A small image classifier, trained from scratch: 72500 training examples.
Rows from block 6 of a small image classifier, named by matrix and row number. Rows with one number belong to one channel. Each number is 128 + 24 x the weight over its row's rms, rounded and kept within 0 to 255. All counts start at 0. Numbers have three digits each.
After each channel's rows are labels from the 100 images, of 14848, where the channel reaches its highest value: "lies over" is the class under the peak. Only what is clearly more common there than usual is listed. The data: Sentinel-2 satellite tiles (TerraMesh).
# convs1: 3x3 conv (model.blocks.6.convs.1.weight, 96x96x3x3, each kernel summed), inputs 0-95
# convs2: expand pointwise conv (model.blocks.6.convs.2.weight, 384x96x1x1, transposed), outputs 0-127

convs1.89:130143125134144153142154110141125151140125169146105147152145132102135077118185127133150104093127100135107133145095130103077143172139083166152153118135150128086191128126114095122154099156095107110105170129152102141115120091106127123096140097137103138108126149108109120115128081135099156121
convs2.89:140116127114106180127114154119139164138130142147155099114160162156121131101143102119161107140080129117120137141117080165135112151110086145085142130136124118188173118158134135122124152148167138157121153199147145119076120092102137128113134156129125164150103166131158091103118110135117166165170124151122139150110181093148102165115174102155123127129087061081147067132108152104113155117126
lies over: crops

convs1.26:123122086122079085146144107120154139137052163125100094151132145105189099108102106134146141158176097120105142139154155142111124116133102147120118119142134129105092144170108114127138154122150122083167165122169137121109107137137137102136143122127134114121116133094178146129100164133111141125
convs2.26:141136117129133131131100165128124135112141142160094122095103162078130132105128121132163106152173099138112096133145105133128137119125128095154151130116111121056144097123166108153118168160176107127160092112138099128153113159144133139128100126146090130165132134148146125148104173143153094121144168137135115136166105095125112087111110092123126187115123098117120153187138166129101145159173
lies over: snow or ice

convs1.28:102077127107132126153138094164106163114133134156122186081097116151147120084129125116097115110165138121111148119154104151162161102117119140175090119136113114150095151132123136149119182141126112147146100126068107135161102101113114110115155116116108101086121096153152124104102135132108137136
convs2.28:158135121130139140134119116129161114146140141128182162115109142109115084087131117116175100133111127157133104097077121153140124136116147144078131086126161159079118116133134145140083131126066108154146098113137136105095092153176146125083145155130120135161135122111104086163112148087089134107136114092139159066112088116090127104114136067119111090131142181151123146139143116110086113105148
lies over: snow or ice

convs1.78:100139134131112123103151119099134175134129101102151178100170133115139176086135174121136138157117139110129179106116093099105098108112144135117109114125116145159133188138157124145141147107163162139143123150124131107146087120133175144068105129098148095146114123128131097142133166100134128117
convs2.78:115141173117118126125178148120095129157141096144139135111134106125119143055137116102129133134089099174127155152112130123116149155116154160106113101146134140167148118138097119127127100096137114144152131133140127146119138108156150086116120126069120115104136121107169093129130139110158121133136119133119157171097091171151113130097158130145125137128106146117116125126126190087148116116109
lies over: crops

convs1.30:144098141126122098132124127094115092071103117160093132124093109127114101129139150134105135148106110112164141136117112111142115129139158115136110143118114131156095130122086164120136097099095135100104101072144136140123070085107170118129130136152141128135104105137118104142092147073100071089
convs2.30:145091118134128142144148153121170151096127147131190139133113151122117098113139088120170125146125103130148139113121102127124109071118123107148120127126104148160118151116114096144107106102102150130100150123193093063126109132148167177101157150148122102101221141139093141120116175132142123126119110151111137156136167147117108087141119150131122150095163083097136154106139153142132161110164
lies over: trees

convs1.18:092078133101136122156138131157096141138100128138174135151166135108146097133106163127113150105145178113134111147112115161107147120130084119108114128145189130150122116100124134109149110131109091173138148117164169147131134133141174134152068140095106143147127127135163104165099125096134099131
convs2.18:157098115112141140093121143124116134101088145160105133128157105121115121109141150099110109118146155138141132152144079145131148136168081104146103122147111131104154143116113131153109182110110105121110105144087095084146131131131097101097167138127115090097110105114131106113109134124161133136177110116157129106127126163100119138179151138154151103111114113142163122089093070161080163140161
lies over: snow or ice

convs1.70:117091173122076098119128122136132127142111139116088108143139169149132124161110104161099124098162143097064139134105189128141156136119090143170101148139113113125156099134097141122147090104122094128138117106148124171127137109124137127147098103142140099105153094115134118158094153134162163111
convs2.70:138128125135096140086135120118147151125092150121117116145117121141090101143118130110111091154158087097152124075107133102125167121088162130116124086122125122146130110126115101125096148140150155145139142103167088116121165108086110147156167126117110092108129127108150102171077162153116109097132094133108103129120155147118118134148150129101097143138226167104153103116092136097129126111101
lies over: crops

convs1.76:119138132101123156161119106146115114194130148133116103144113158155124117142121177124119091154140128111107091115105157111149166134123121129146156094154135147105171089115145138140127141123092101141117148061145120149129145123107132116088148144148133136080168160107099120075097094139095117115
convs2.76:119121139179166126085117110143137157137105115120104119137115125079084129142123076095110112130135185129118185150160123089115136167142122141162110138131069154109155092138150118154137127111123117160144102135161096122159156107140143106159147146124105142137098127172093146179113118141127117129102123110127130159136144106139154188161185136147117118130148086080096136139160077109123150146109
lies over: crops

convs1.20:140085109142110110123156200108141141086126134096102149114144120097144103107101111130114110153096150100118143134145121157134119089134084091137114134125127147101084103107131109181137115134135113081123161145123172128107117101162128129145128119101099122092153138094145120090117150176092124112
convs2.20:135136112109124147102139144140119141116106123164107135141141123136131118099156141111152131127134133163102141139143164106158132120136169115060096073119096116159122148093133104122138159144120162080123178178106129168134109135120158118157131113125123145127107096143130103129133093133190110118170142119157149124137108144095133114145129125108188110109063154115160159159111153113116145129146
lies over: snow or ice

convs1.62:184132095132146159142097133138060127127113080145150137151148132101144091098111126134173112134129098055111117120107149077155101103099134116107094119128145108144129117152106128105131110161114140128135152100096123139089121137121138152133109167134137110119112150186097106114145111122111140113
convs2.62:135123132122164154125117135131105137161122078079097128122146140109105128196131085118119119127104163106122160146110101163116133149157106142135136151169101154136134123127133136132143122140189137114126124145095126150118145182120134149089150154044151109127125123146145135114055113151112130138120115146167137157152141100151124135119129138151124169165094122137088138104153173175081119126136
lies over: crops

convs1.12:158148123147108106084143072127106154099121153127104116104169115147133092096113152111110153137134146129129133156151123076152155150175159089135148116136144114121109124132147170109112113146080107108051169123115152115142136134159146110118089111134123142137167119140101149161118113141133112146
convs2.12:143143135069117137107153153156144153101170143112147130151118147118109103170115099164150157112121167156159112119123131132170146090128091161138161112128130120107122106162125110144114088124098175129152126126149118100100107142079083135102129120150115164085152108138095149110122135141156092146069128099104091163094131112162127084124094136114159155110121134123127148100148162120083111130125
lies over: snow or ice

convs1.94:159128113150120104131130118111085109104137137143115091127141074125096142086115120114070104114131115140137126134140139105117130160108093141081153138117122113106082147114141128180119184151099092119122178179122117138105126077126110111159113146102118125111164128083118142108135148108150149107
convs2.94:150074105130149155077166111160128146140133162178129166150139126100145168115084099151131084129172118076123106140140113157140122134117095160123105107108113110081095118120113141132144131140099179116133103152104129115125139108094086147119095131114134157102064149128125126147141087115138082105136159131128081106174126132088149133139101111132136119164128079133132140135140112086122141127121
lies over: trees

convs1.38:114104129158151138143122173096103108160129135123076161116149088155122106144144128135131150156128119112155116129110106128119083115123093166109152112122111124130101127108141138128101143161081125068158146167102082116120111055164114131128084140127085113104154094127146137118125148134119133142
convs2.38:083127081104149142120141127123154120133106146117055139130150134130107145184121132098122105142092104103114121123133107114155128149164111109151136113135170141095153138119136170123117154143127144152154112108174072156143120141146171148129108088109109122140131111131114115127068146107124123128114176128129112088143094154118129163111122140130116152140151136143136110105144148089117069123106
lies over: crops

convs1.29:129133123099128136147130138114115086067091138106114156180097116154122103150116113125142125150123100113122158126169143170162107089101122105110112125097147152104099145110107114151109113147103156123133133163133140125115078173138142156177086125142149161132154117112152115086096131153104126090
convs2.29:099163143130132136175159149172104116157118132123101156099135092122123131172150172137119138094177122113141135109131156131106166130117105157170095091110115146128136138144123109136136144117109124092111121102138085106102150139127092131109089102108134115117154104102129112132061118123110132146125086141143118123112114182144136183133130160145150117099141121145114091107151151142159124108146
lies over: crops

convs1.49:141141152100141113177181110139123139122102135130108106172176115125102072084149144087135097117154107117151139130092137091110120146109116157111122158150141102096141168125138130137086111153135116094145149130184144139122123093164106135111146135103142129150098101153135105113131152144146083116
convs2.49:122134133174123112199128132096129138124150117138119117150163135138112154181102110125147144167095135114113185134192124129117140111121139138112112127128121133120117153130145091136120107171168174132100158106093138137141135157181128137127082144138114146081130106146111126149103088095120137108171132138096106094149147119122105142124136147126106140112089119124165147129119104162102109127126
lies over: crops; built area

convs1.31:097117139156104121095130127121166131112094113099155141176108132137128131140145106112142145148138114174165154104144105179145125107141119130081102076100135151112098134120121178098138137148144129114118140187124103108191128087103155118128157129109144164146142096096138146110124146129099153124
convs2.31:131119135143136135148131106079134093172183110114110131119124094148120127150122144113117189120169054125127112141097117186113139143136104144100123061074146142117169137146151131136154123124122107129123103114134175154126157133088092086135127158155099114117137095126131070141098125133152154143139114154100143136127105107192135173114179162111156121127137141122151044108121116099127099120130
lies over: crops

convs1.90:130106155098130119121115080147130143088130111139079129163051152124096146143180122121129153086126127110139123114128137153168125102097099119142143087123145133133109122153086121126102162139149134170098124119132114131119135136082165136160109083119168137129117121112156130107120147114158167164
convs2.90:130079116134106126139135129119108124145138157146164152130070137167132158166139122098098143150106105148145090156157121095138088147117128103129168087099142099161154149181153180090141135106143126104101106122116114136103135118135093133117126139128107123126111145148148143091125135092108141142091119110066113122122085080086140124122097152126123143110084093102122148110139140117155152124126
lies over: crops

convs1.81:108122104109168118165139132147119130130081089072145155099155101122154106138126135104140097088142115130133122125106140114152102108116160123096114137129106109138111067137151108131104097201150113142143137170139142100123115155138109196157133139182109136136150152131136116142118128098129127119
convs2.81:145099098137119090150150131170108120112156121189113149125133120132120090117103123132137171100128115138144142089121113137128152123148125095140188155187127195191094153115151113118140104110095136165110089096128134136087077143114113104105138158103146121096165127151139133155157068149115138100187120110125129143138127105114146128148120154090091144106104167161135143115158124160129119113171
lies over: snow or ice

convs1.86:136075130116134143117125162161155130112146159131161093122063147136137129136168144133131133126130129140104107116137103108164115116158144133143209105138108100130178104125108112128113108133152124108081122123133136086120125106098145136107202116135089093090132150141121159135140131126112114147
convs2.86:097139124133147116117112116127170139098133091107152134108122128155141148132109123133153146149112154172128130129091161120156101152109148110127113151166111144087092093163132117151129153146179119074154141141120104133112086107162160171141105171136113116144113133122144115148103143134110146156149104121097124149149128116158099124135148077164139136131140124175139092136152126194110140151115
lies over: crops

convs1.40:115073142169137113144102122160132109094124142097137142098128163147134098110184103100135086092118109093137132123102129101156109141103109110137138110123150109106111101142109154092140112161123125154167161142150140095101146113129189158115126103075101151139088139120098151101140145122135132138
convs2.40:106119147125134148131133138135130132113155161110180118161168095126137107115151146125133144101132149091123156156138126145118132150175110145114136081129108183164118102120151153106118109154157158157105118131110146125138155122147085153113122158135150141145087120156104161076091102126124138107164150108099130075142110135099173120134111164141159113132147156157183147132118177087129125147108
lies over: trees

convs1.95:089110115129195112144109113154118140114095072129115096103134121139129114134130116070151118134140117114149111107092146101185088134097156123126102129116130122128113123164164130122168141179088125130157136156129072117073139092137115146120134123131146159160146111148101127135127125102134104112
convs2.95:144113114145126109104133101143134150121123139105124124091123124187096113116078174165132163148154153143125136114108110119095137143114151094142156129147104183104134121125145118114076134138109134127136125174150155144137111129147087151130093163183146120129162107161116110100114107099096080146159121169150140172148099128155157107129098122102116169138156120118127097147159110127146162092146
lies over: crops

convs1.35:124108140131131152104114121152139087090153098081144110093133109117170124105155144146121084135117138115138117115119145161094109147119091114098137086138115136106160121132130123101132095134105141134099077159102085079138116112109144096143180130119125106088139141089133153166143142146098171156
convs2.35:125133132126175145142101138133136100121142126163170165137064163148146140098126076188061122118173108131154114146137172140113105129124160167079101131129135160164157100136098136124165105112212114140150113121087138154123099132172152109143148128094136126137133119115129112169111147146120138126129155146120139147115141121166157135115137132140134100153135137136127171094116131142124111129101
lies over: trees

convs1.80:138123143139081127093110101120151107108105129119122080150102114117144122112091140155073080132130097126140110137140132137170133104124155110112116165107103122098098136113120116131136122107163143130111093152147093066114155153173127086158169109083126167140116077145126106120119143129113117149
convs2.80:094134129133151101140147116082126134152142131162117133121140183110139127142155113120137159112121155144140106159133144105106123153147109179097098105080194119137103137154128116134116137122153130094128150147110110109144104119152137189119161089148126111077132111115152073124126101160087109143123126150090103104140133094164103154110195138136126112153137109127087154134131115134141109125108
lies over: crops; snow or ice

convs1.13:122091116125112116130144136128128121113094125111118093089103131114137118113092102112155130095176112134131098125142161087139123126127102137063155134121160126099120135127124128095135141122131118113129142109145155119089140118144111177097113153085085086126165140155165128167071168122085101098
convs2.13:106161160131128138128177164140136112137019119162183124120120144137126125090090139114090146119105127132125153112120098133135120124157109170138127146146156110160101130150138121148137115127113127165134101122121136156154134143178149147130126165139158120117161132132123124130108122106105144163105153115105116097158112156118086094142102185119129117127184161151114142084139090152121120138128
lies over: snow or ice