python train.py --dataset="Sentinel-2 satellite tiles (TerraMesh)" --image_size=24 --translate=0.12 --channel_attention="eca" --depths=[4, 7, 4] --kernel_size=3 --widths=[192, 384, 768] --mixing="cutmix" --loss="cross_entropy" --init="torch_default" --residual_init="zero_last" --beta2=0.95 --max_grad_norm=1.0 --batch_size=384 --final_lr_fraction=0
Rows from block 7 of a small image classifier, named by matrix and row number. Rows with one number belong to one channel. Each number is 128 + 24 x the weight over its row's rms, rounded and kept within 0 to 255. All counts start at 0.
After each channel's rows are labels from the 100 images, of 14848, where the channel reaches its highest value: "patch colour" is the nearest of a few named colours to the mean colour under the peak. Only what is clearly more common there than usual is listed. The data: Sentinel-2 satellite tiles (TerraMesh). In brackets: how many of the 100.
# convs1: 3x3 conv (model.blocks.7.convs.1.weight, 96x96x3x3, each kernel summed), inputs 0-95
# convs2: expand pointwise conv (model.blocks.7.convs.2.weight, 384x96x1x1, transposed), outputs 0-95

convs1.12 [108 171  91 116 135 130 150 152  67 127 123 140 118 154 142  87 165 138  82 128 109 138 134 133 137 106  96 136 153  82 117 145 121 115 127 178 141  54 127  92 149 153 153 104 110 106 120 139 113 138 152 123 118 119 101  93 130  96 146 117 114 127 102 116 123  98 160 100 136 125 113 121 109  99 102 108 131 109 133 154 103 135 152 133 147 130 132  95 131  95  58 137  99 137 134 119]
convs2.12 [ 93 161 144 133 145 120 107 154 135 137 114 114 110 106 107 135  99 109 149 133  75 135 120  96 164 138  91 103 121 125 102 119 156 114 108 117 118 151 145 149 107 175  99 129 148 106 137 114 133 124  68 149  92  99 143 111 125 163 111 112 119 156 186 125 136 137 106 129 141 163 102 119 103 106 134 165 147 161 100 111 138 124 122  99 174 125 133 133  88 172 117 154 159 177  81 143]
patch colour: grey (55)

convs1.4 [ 91 117 129 102  89  91 110 127 160  92 167 111 148 115 150 120 158 149 156 168 147 143 144 113  86 104  97  95 151 150 109  89 160 141 155 123 145 125 140 156 147 103 141 137 126 130 160 168 140 127 120 147 114 113 106 159 153 113 116 158 170 116  89 163  95 109 120 127 135 122 140 165 131 127 115 144 125 125  73  91 174 116 105 131  84 128 124 160 116 148 149 110 166 121 125 138]
convs2.4 [140 156 113 121 115 126  87 151 150 133 155  90 130 132 132 152  75  82 142 175 122 134 155  81 128 151 124  96 104 149  98 154 144 147  84 109  94 126 104 122 108 139 108 128 134 130 139 151 134 101 115 187  96 162 146  86 148 139 135 129 142 146 135 128 166 102 166 131 157 131 187 140 109 105 156 140 129 142  35 140 183 157 126 105 128 147 166 126 123 139 129 119 155 109 123 174]
patch colour: pink (30)

convs1.90 [120 127 104 125 124 106 119 126 154 133 161 113 103 146 100 104 116 121 107 121  90 132 109  81 164  78 116 131 144 151 138 106 147 139 161 147 116 117 162  79 124  99 125  68 157 172  87 149 172  99 115 131 101 108 141 117 111 138 136  98 168 154 152 138 163 107 106 100 129 102 131  98 143 107 119 118  74 130  85 111 150 126 140 136 154 148 131 110 142 139  93 130 118 139  95 151]
convs2.90 [115 119 150 130 124 155 149 139 129 139 127 126 144 154 113 152 102 127 105 125 116 131 127 109 120 144  96 147  85  96 107 161 122 113 119 147 124 110 104 104 132 138 139 131 156 118 129 132 164 122 166 163 111 156 155 122 114 143 136 127 195 156 231 124 143 136 119 153  99 111 133 128 101 106 138 110 118 132 130 112 170 130  91 111 149  97  90 142  85 123 101 124 122 150 115 136]
patch colour: black (83)

convs1.38 [136 124  94 119 156 154  98 162 115 100 118 124 149 100 135 143 136 130 147 133  89  83 129 170 116 145 134 113  96  97 107 117 148 151 113 138 116 138  85 146 116 170 104 148  94 146 114 141 153 141 137  80 143 170  85 119 173 107 117 111  98 175 144 121 145 141 115 123  97  92 107 103 110 106 116 144 128  86 167 140  87 111 113 116 122 104 154 103 115 108 116 161 167 148 108 124]
convs2.38 [105  88 115 172  97 116 193 126 119 138 157 130 125 115 159  94 118 146 107 118 110 152 136  96 103 131 108 135 116 104 116 153 168 130 142 107 153 149 107 170 133 175 202 156 150 155 111 137 115  91 120 151 105 148 145 153 123 126 104 123  90 105 117 116 139 146 123 103 175  96 135 132 127 178 143 139 144 121 121 105 140 135 164 124 102 145 132 140 148 160 107 128 151 129 171 144]
patch colour: grey (76)

convs1.81 [123 104 135 146 123 130 139 140 125 117 175 150 150 158 114 154 122 140 114  90 112 130 137  81 143 123  83 150 156 133 131 115  80 144 143 116 116 152 125  93 111 104  73 151 114 117 126 146 139 150 122 131 160 106  90 141 146 133 131 107 159 122 128 127 127 169 131 175 145 143  73 159  97  98 127 115 121  88 143 104  80 171 160 142  95 135 126 151  68 153 132 104 144 126 149 132]
convs2.81 [133 142 109 133 122 141 120  73 112 110 137 116  81 141 121 153  93 135 177 157 110 130 144 146 145 152 129 101 132  82 130  72  74 145 109 106 129 113 129 157 148 134 125 127 102 142 127 172 117 221 154 130 139 109 134 145 126 114 139 154 143 111 141 139 111 159 147 136 119 140  75 120  92 124  76 125 115 139 145 127 157 142 108 137 139 108 199 162 106 113 132  80 137 148 126 145]
patch colour: white (30)

convs1.36 [116 106 126 141 121 128 168 119 150 153 127 127 115 127 146 113 122 137 141 111  97 109 140 119 185 112 139 145 145 104 123 126 136 134 125 120  85 100 116  98  93 104 164  37 169 122 121 134 134 118  94 162  91  95 191 129 145 145 118 114 103 143 114  82 163  90 135 124 127 119 132 121 136 123 123 134  99 154 114 130  89 118 156 147 132  94 117 127 147 134 111 155  83 147 142 162]
convs2.36 [164 142 141 104 122 111 128 111  96 117 126 109 154 108 147 146 127 145 137 134  95 107 127  84 161 106 142 136 145 102 139 102 137 169 130 140  83 102 138 101 136 129 165 104 137 138 120 114 101 118 128 130 159 106 117 136  81 131 128 103 145 134 138 154  90 137 114 159 161 102 123 132 141 137 135 151 156 111 123  91 149 142 129  81 107 107 134 138  89 154 102 152 117 128  96 107]
patch colour: brown (65)

convs1.58 [127 115 147 154 128 120 108  75 169  98 147 150 120  93  99 134 175 123 118 106 133 122 120 114  70 153 166 123 127 115 155 103 138 168 121 120 166 142 155 128 140 121 144 147 143 166 125 133 122 163 131 131 131 159 109 164 151 109 112  94 126 109 122 113 182 132 129 114 108 165 106 118 150 102 135 159 150 105 157 128 148  77 159  76 161 122  99 112  91 107 124 150 124 116 118 145]
convs2.58 [109 112 130 145 125 141 126 132 110 158 143 115 153 149 114 129 105 110 117 151 102 143 134 111  83 136 120 126 171 115 165 159 155 161 100 124 123 120 147 156 139 117 158 110 127 103 157 141  41  89 137 135 112 116 126 132 130 126 148 140  94 125 114 128 126 141 109 141 123 118 112 152  99 113 122  99  99 103 100 108 157 127 151 200 106 114  93  93 148 152 104  79  88 138 174 164]
patch colour: grey (70)

convs1.28 [123 151 140 117 131  97 126 117 139 159 120 106 107 103  87 162 136 136 103 135 112 133 134 123 149 149 154 142  86 146 113 115 154 181 146 147 138 125  88 103 104 133 110 141 126 127 148 105 175 125 125  98  98 170 143 118 136 150 157 135 113  81 136 102 133 118 130 112  74 115  78 150 128 167  91 146 126 112 152 123 123 140 151 129 104 181 134  84  87 139  84 144 138 162 120  96]
convs2.28 [165  90 164 140 149 199 106 164 127 147 128 155 126 128 126 122 172 145 124 113 154 145 144 136  99 106 171 111 145 119 135 117 132 105 135 135 133 138 124 202 117 120 153 117 153 155 111 148 132 155 100 110 132 178 114 139 118 140 105 150 128 171 155 119 127 136 127 104 104 100 133 124 153 125 124 120 111 148 138 113 127 180 126  72 126 155 102 124 169 101 119 137 155 146 133 106]
patch colour: grey (63)

convs1.35 [168  92 173 138 112 117 152 168 124 110 133  67 107 137 146 134  89 128 126 139 159 130 124 161 150 145  98 148  84 131 121  92 121 127 184 118 148 122 140 111 137  96 128 162 114 114  95 148 157 122 158 151 137 141 170 133 161 110 100 129  96 116 139 174 137 132 154 138 104 167 134 152 141 118 191 150 117 129  99 141 127 105 123 121 133 110 115 140 159  82 158 139 113 122 145 142]
convs2.35 [124 124 127 128 135 125 116 111 132 110 164 150 133 110 176 123 149 152 103 138  88 115 118 104 135 134 142 149 119 149 114 167 138 102 165 126  94 148  92 150 113 132 107 131 104 175  69 106 158 128 118 110  88 143  85 121 150 118 108 102 123 122 147 133 137 116 146  84  79  96 128 118  94 147 155 120 149 143 137 116 127 107 111 160 138 157 122 103  95 142 118 118 138 149  91 129]
patch colour: grey (65)

convs1.27 [127 138 147 143 148 136 166 131 140 118 114 164 104 151 101 159 107 134 150 139 106 137 115 145 116 117 115 126 158 131 125  83 122 105 132 173 144 121 110  70 143  96 101 134 173 155 103 109 116 137 105 115 112 115 119 122 116 107 100 130 130 127 146 133 147 185  72 103  88 110 144 167 140 105 152 104 155 135 138  92 143 123 114 166 128 112  64 105 119 143 150 160 175  98 118 143]
convs2.27 [131 127 107 138 120 130  84 115 132 162 136 125 117 155 143 130  83 144 123 134  95 138 122 139 165 140 141 134 126  69 112 160 104 124 114 145 127 127 162 142 121  93 129  83 114 121 139 125 112 138 115 171 194 144 131 100 133 163  99 137 111 135 112 134 135 130 138  85  93 103 154 155 156 126 166 118 109 149 133 113  89 125 122  99 156 119 139 163 158  90 127 122 107 137 131 153]
patch colour: black (59)

convs1.45 [121  70 105 112 158 129 128 124 140 158 122 116 178 153 113 129  99 143 144 125 105 156  90 141 105 152 106 163 108  73 141 131  89 100 145 125  95 121 114 132 117 172  96 117 144 135 103 121 138 128 111 123 118 149 152  93  77 144 127  98 123 108  82 106 145 154 123 149 137 115 147 141 126 127  80 100 130 138 159 139  91 105 107 138 116 151 114 182 138 122  98 147  90 110 112  94]
convs2.45 [128 135 119 121  75 125 124 136 102 114 192 131 140  99 193 114 136 135 137 157 157 132 132 129 169 139 162 147 126 126 113 189 134 161 114 128 132 115 133  66 139 130 134 142 112 120 132 141 137 138 150 104 145 136 152 102 136 108 151 138 150  97 128 103 104 117  74 146 100 125 120  97 121 137  87 151 122 149 141 154 107 133 123 129 175 140 156 144 165  70 133 117 139 104 135 105]
patch colour: pink (25)

convs1.44 [ 79 113 117 105 138 107 120 100 131 110 111  98 166 126  99 122 150 127 137 151 135 145  95 102 113 113 178 110 106 171 140 103 141 169 153 145 108 160 135 127 110  98 121 114 140 137 152 141 187 135 131 133 138 137  92 122 114 153  98  96 156 152 117 148 161 112 176 151  93  83 133  88 107 143  89 150 111 109 111 126 159 117 163 168 149 164 143 131  87 109 123 120 130 140 127 124]
convs2.44 [132  98 141 150 147 119 109  63 103 128 104  96 149 144 129  91 108 134 129 122 107 135 121 117 127 133 137 106 127 138 107 128 129 165 124  84 115 132 159 135 124 155 150 130  95  90 198 118 108 119 155 162 100 142 184 137 128 134 114  99 155  99 139 170 154 182 115 127 118 164 136 121 139 165 126 113 105 137 119 138 121 130 142 143  77 141 116 108 165 156 112 140 146  95 136 122]
patch colour: grey (54)

convs1.5 [161 107 131 117 137 128  71 116  95  92  89 134  85 113 142 147 108 153  94 107 106 113 130 147 110 143 104 102 114 140 138 103 128 147 110 127  88 190 156 135 108 137 101 131 159  80 155 132 113 150 139 127  88 125  90 144  86 137 165 149 133 136 119  89  87 121  94 120 102 114 152 119 129 136 158 107 134  98  97 152 128 143 121 133 104 112 142  71 118 138  99 152 116 120 105 125]
convs2.5 [165 148 108 133 134 141 149 116 136 116 113 135 158 138 120  76 109 120  92 104 153 135 133 144  98 114 133 172 120  79 128 119 101 101 133 114 114  98 107 139 135 113 130 114 105 111 139 141 134 119 112 104 142 149  94 122 111 117 187 121 116  98  89 111 104 124 121 101  81 135 160 134 177 125 134 183 161 109  91 125 160 130 145 171 141 112 116  89 136 136 100 128 148 100 142 138]
patch colour: grey (58)

convs1.11 [147 109 137 164 117  97 144 122 124 154 160  86 118 115 101 101  94 110 162 124 137 109 118 160 109 161 130 132 148 144 154 110 147 125 159 118 128 117 164 103 161  92 155 111 156  93 139 129 138 133 140 122 146 116 193 114 140 164 139 153 116 133 102 154 154 138  94 148 145 143 151 139 150 140 126  97 110 155  92 150 108 151 139 119 125  80  79 104 192 117 148 100 140  98 141 146]
convs2.11 [127 152 121 138 144 114 160 121 145 148 122 103 166 151 149 119 125 141 140 113 105 182 163 114 159 118 179 145 166 133 121  92 177  74 143 162 113 158 117 143 129 133 115 110 128 122 162  73  96 103 109 131 150 130 125 133  85 112 164 117 131 102 143 140 105 115 143 103 131  89 114 118  75 145  82 140 167 111  83 125 150 147 103 107 130  98 125  69 186 156 117 105 118 123 123 125]
patch colour: black (46)

convs1.94 [167 151 109 109 120 104  86 129 129  93 161 106 131 151 218 129 117 146 135 121 112  92 129 115 138 127 105 108 116 131 108 124 135  98 160 105 141 176 140 154 135 131 154 158  70 142 136 144 138 146 107 121 131 131 124 138 138 144 108 117 149 109 167 128 122 157 101 162 149 144 149 121 168 137 158 138 122 101 126  97  74 146 121 105 118 103 153  88 144 124 112 139 182 123 107 139]
convs2.94 [ 78 129 121 161 137 115 102 119  81 100  92 166 115 121 147 124 147 133 137 116 105 140 121  89 154 114 145 121 140  97 119 138 107 131 162  94 112 128 108  99 111 167 123 115  93 129 124 108 111 125 137  83 103 167  94 158 144 157 136 105 160 121 185 133 179 133 126 131 149 130 129 139 150 138 131 143 117 154 147 157 123  89 139 184 103 129 123 123 106 139 125 154 139  84 116 128]
patch colour: black (54)

convs1.6 [116  82 127 148 108 115 120  97 101 167 142 142 158  94 140 160 113 117 143 138 109 133 143 111 144 126 123  97 133 174 121 115 132 101 122 142 176 116 170 146 156 125 128  87 129 168 112 168 121  90 156 135 143 178  94 135 165 141 122 143  74 138 110 114 139 134 118 108 112 165 134 128 104 108 150 135 106 134  90  95 125 138  99 146 150 119 152 156 163 147 116 102 109  88 128 180]
convs2.6 [138 103 105 121 105 134 102 139 104 137  83 120 111  94 136 106 151 114 114 100 106 152 163 120 171  74 132 144 120 104 148 124 121  98 131 129 105 141 107  91 128 117  78 111 133  90 123 107  98  80  88 111 132 105 140 152 112 137 168 109 132 123 106 125 124 132 130 120 101 100 153 144 109 131 154  86 111 124 156 102 120  89 126 133 112 127 138 178 149  79 122 112 115  82 113 117]
patch colour: black (49)

convs1.64 [116 117 130 154 125 102  96 102 128  94  87 104  99  78 157 150  92 166 149 130 114 111 135 124 146 150 148 100  85 114  69 121 163  68 135 130 129 127 147 135 107 134 136 146 105 101 134 155 175 116 108 131 156 170 130 134  95 130 109 173 163 128 123 143 110 104  92 154 101 128 169 113 119 127  96 135 150 155 123 126 147 134 130 159 156 131 150 130 102 102 134 106 111 117 164 141]
convs2.64 [145 146 112 138 135 157 127  74 119 143 111 138 107 131 122 126 160 122 144 149 122 159 120 123 123  96 181 121 155 139 133 143 142 126 132 122 116 113 123 131 128  91 102  97 145 150 130 157 171 132  64 118 125 106 100 122  84 119 156 171 150 141 151 118 139 194 143 114 154 127 137 161 173 109 173 109 106 102 107 156 163 110 134 106 164 166 131 138 152  96 129 115 110 117 143 143]
patch colour: white (29)

convs1.93 [126 129 136 111 104 127 133  97 171  98 110 121 140 131 159 170  99 162  81 142 140 152  89  99 149 125 140 142 125 149  98 110 155 154 139 101 163 152 137 118 163 121 150 153 137 110 111 118 124 126 104 149 104 141 115 130 118 130  86 136 141 124 123 108 167 170 111 152 171 157 171 134 116 165 123 155 119 119 101 114 129  79  70 131 112 139  86 114 156  93  91 106 132 159 137 153]
convs2.93 [156  80 116 107 119 130 142 142 116 126 144 130 137 159 133 151 108 128  53 162 112 128 103 140 144 126 120 104 125  98 116 127 109  85 128 118  97 116 139 136 124 129 100  99 139 149 141 101 128 130 108 145 138 139 167 182  51 149 127 155 147 140 130 163 146 109 115 148 134  73 111 154 108 101 135 135 144 136 184 140 138 158 117 140 166 102 105 120 126 130 113 124 167 183 107 158]
patch colour: grey (75)

convs1.31 [101 106  98 132 114 105  62 149 159 147 154 116 128  80 134 131 127  99 174 130 119 109 100 106 125 133 156 145 141 149 104 101 126 139 126 109 127 161 155 154 139 107  92 133 185 115 117 123 145 137 133 141 122 104 165 145 161 101 123  95 141 115 109 141 111 101 144 144  79 114 116 105 156 124 133 142 122 148  94  92 111 111 110 136  67 128 113  87 106 154 155 147 160 106  93 126]
convs2.31 [109  95 153 109 115 151 112 153  96 110 133 131 178 115  88 111 164 143 156 138 137 107 135 113 100 165 119 129 116 115 115 112 140 141 143 113 156 123  81 154  92  95 141 117  98 171 149 139 108 114 130 103 116 104 126 104 183 154 127 142 106 145  97 136 136  93 104  87 146 109 116 139 121 158 158 158 186 128  91 112 121 128  99 146 152 122 167 157 121 109  81 142 147 100 145 123]
patch colour: pink (25)

convs1.16 [105 159 153 135 147  97 134 151 119 113 135 122 117 131 175 105 127 154 124  80 122  95 115 156 144 119 101 137 149  86 170 145  98  89 141 138  90 129 120 113 133 155 139 140 107 140 110 134 152 141 118 138 131  82 134 108 116 135 184 116 129 111 138 123 131  89 120  96 139 140 117 144 126 103 112  56 131 141 122 122  65 155 166 150 153 114 163 115 132 129 131  68  90 123 123 134]
convs2.16 [143 109 158 111 154 119  65 171 146 119  78 109 157  86 135 153 115 112 111 139 153 151  80 108 142 114 153 135 122 122  98 171 127 135 119 122 121 122  82 100 102 144  89 137 142 140 123 119 145 116 142 156 110 155 144 130 138 150 121 165  95 181 116 159 101 112 116 159 103 114 150 109 146 125 134 154 159 146 176 137 211  88 126 126 158 145 133 202 111 132 143 112 166  97 130 155]
patch colour: grey (54)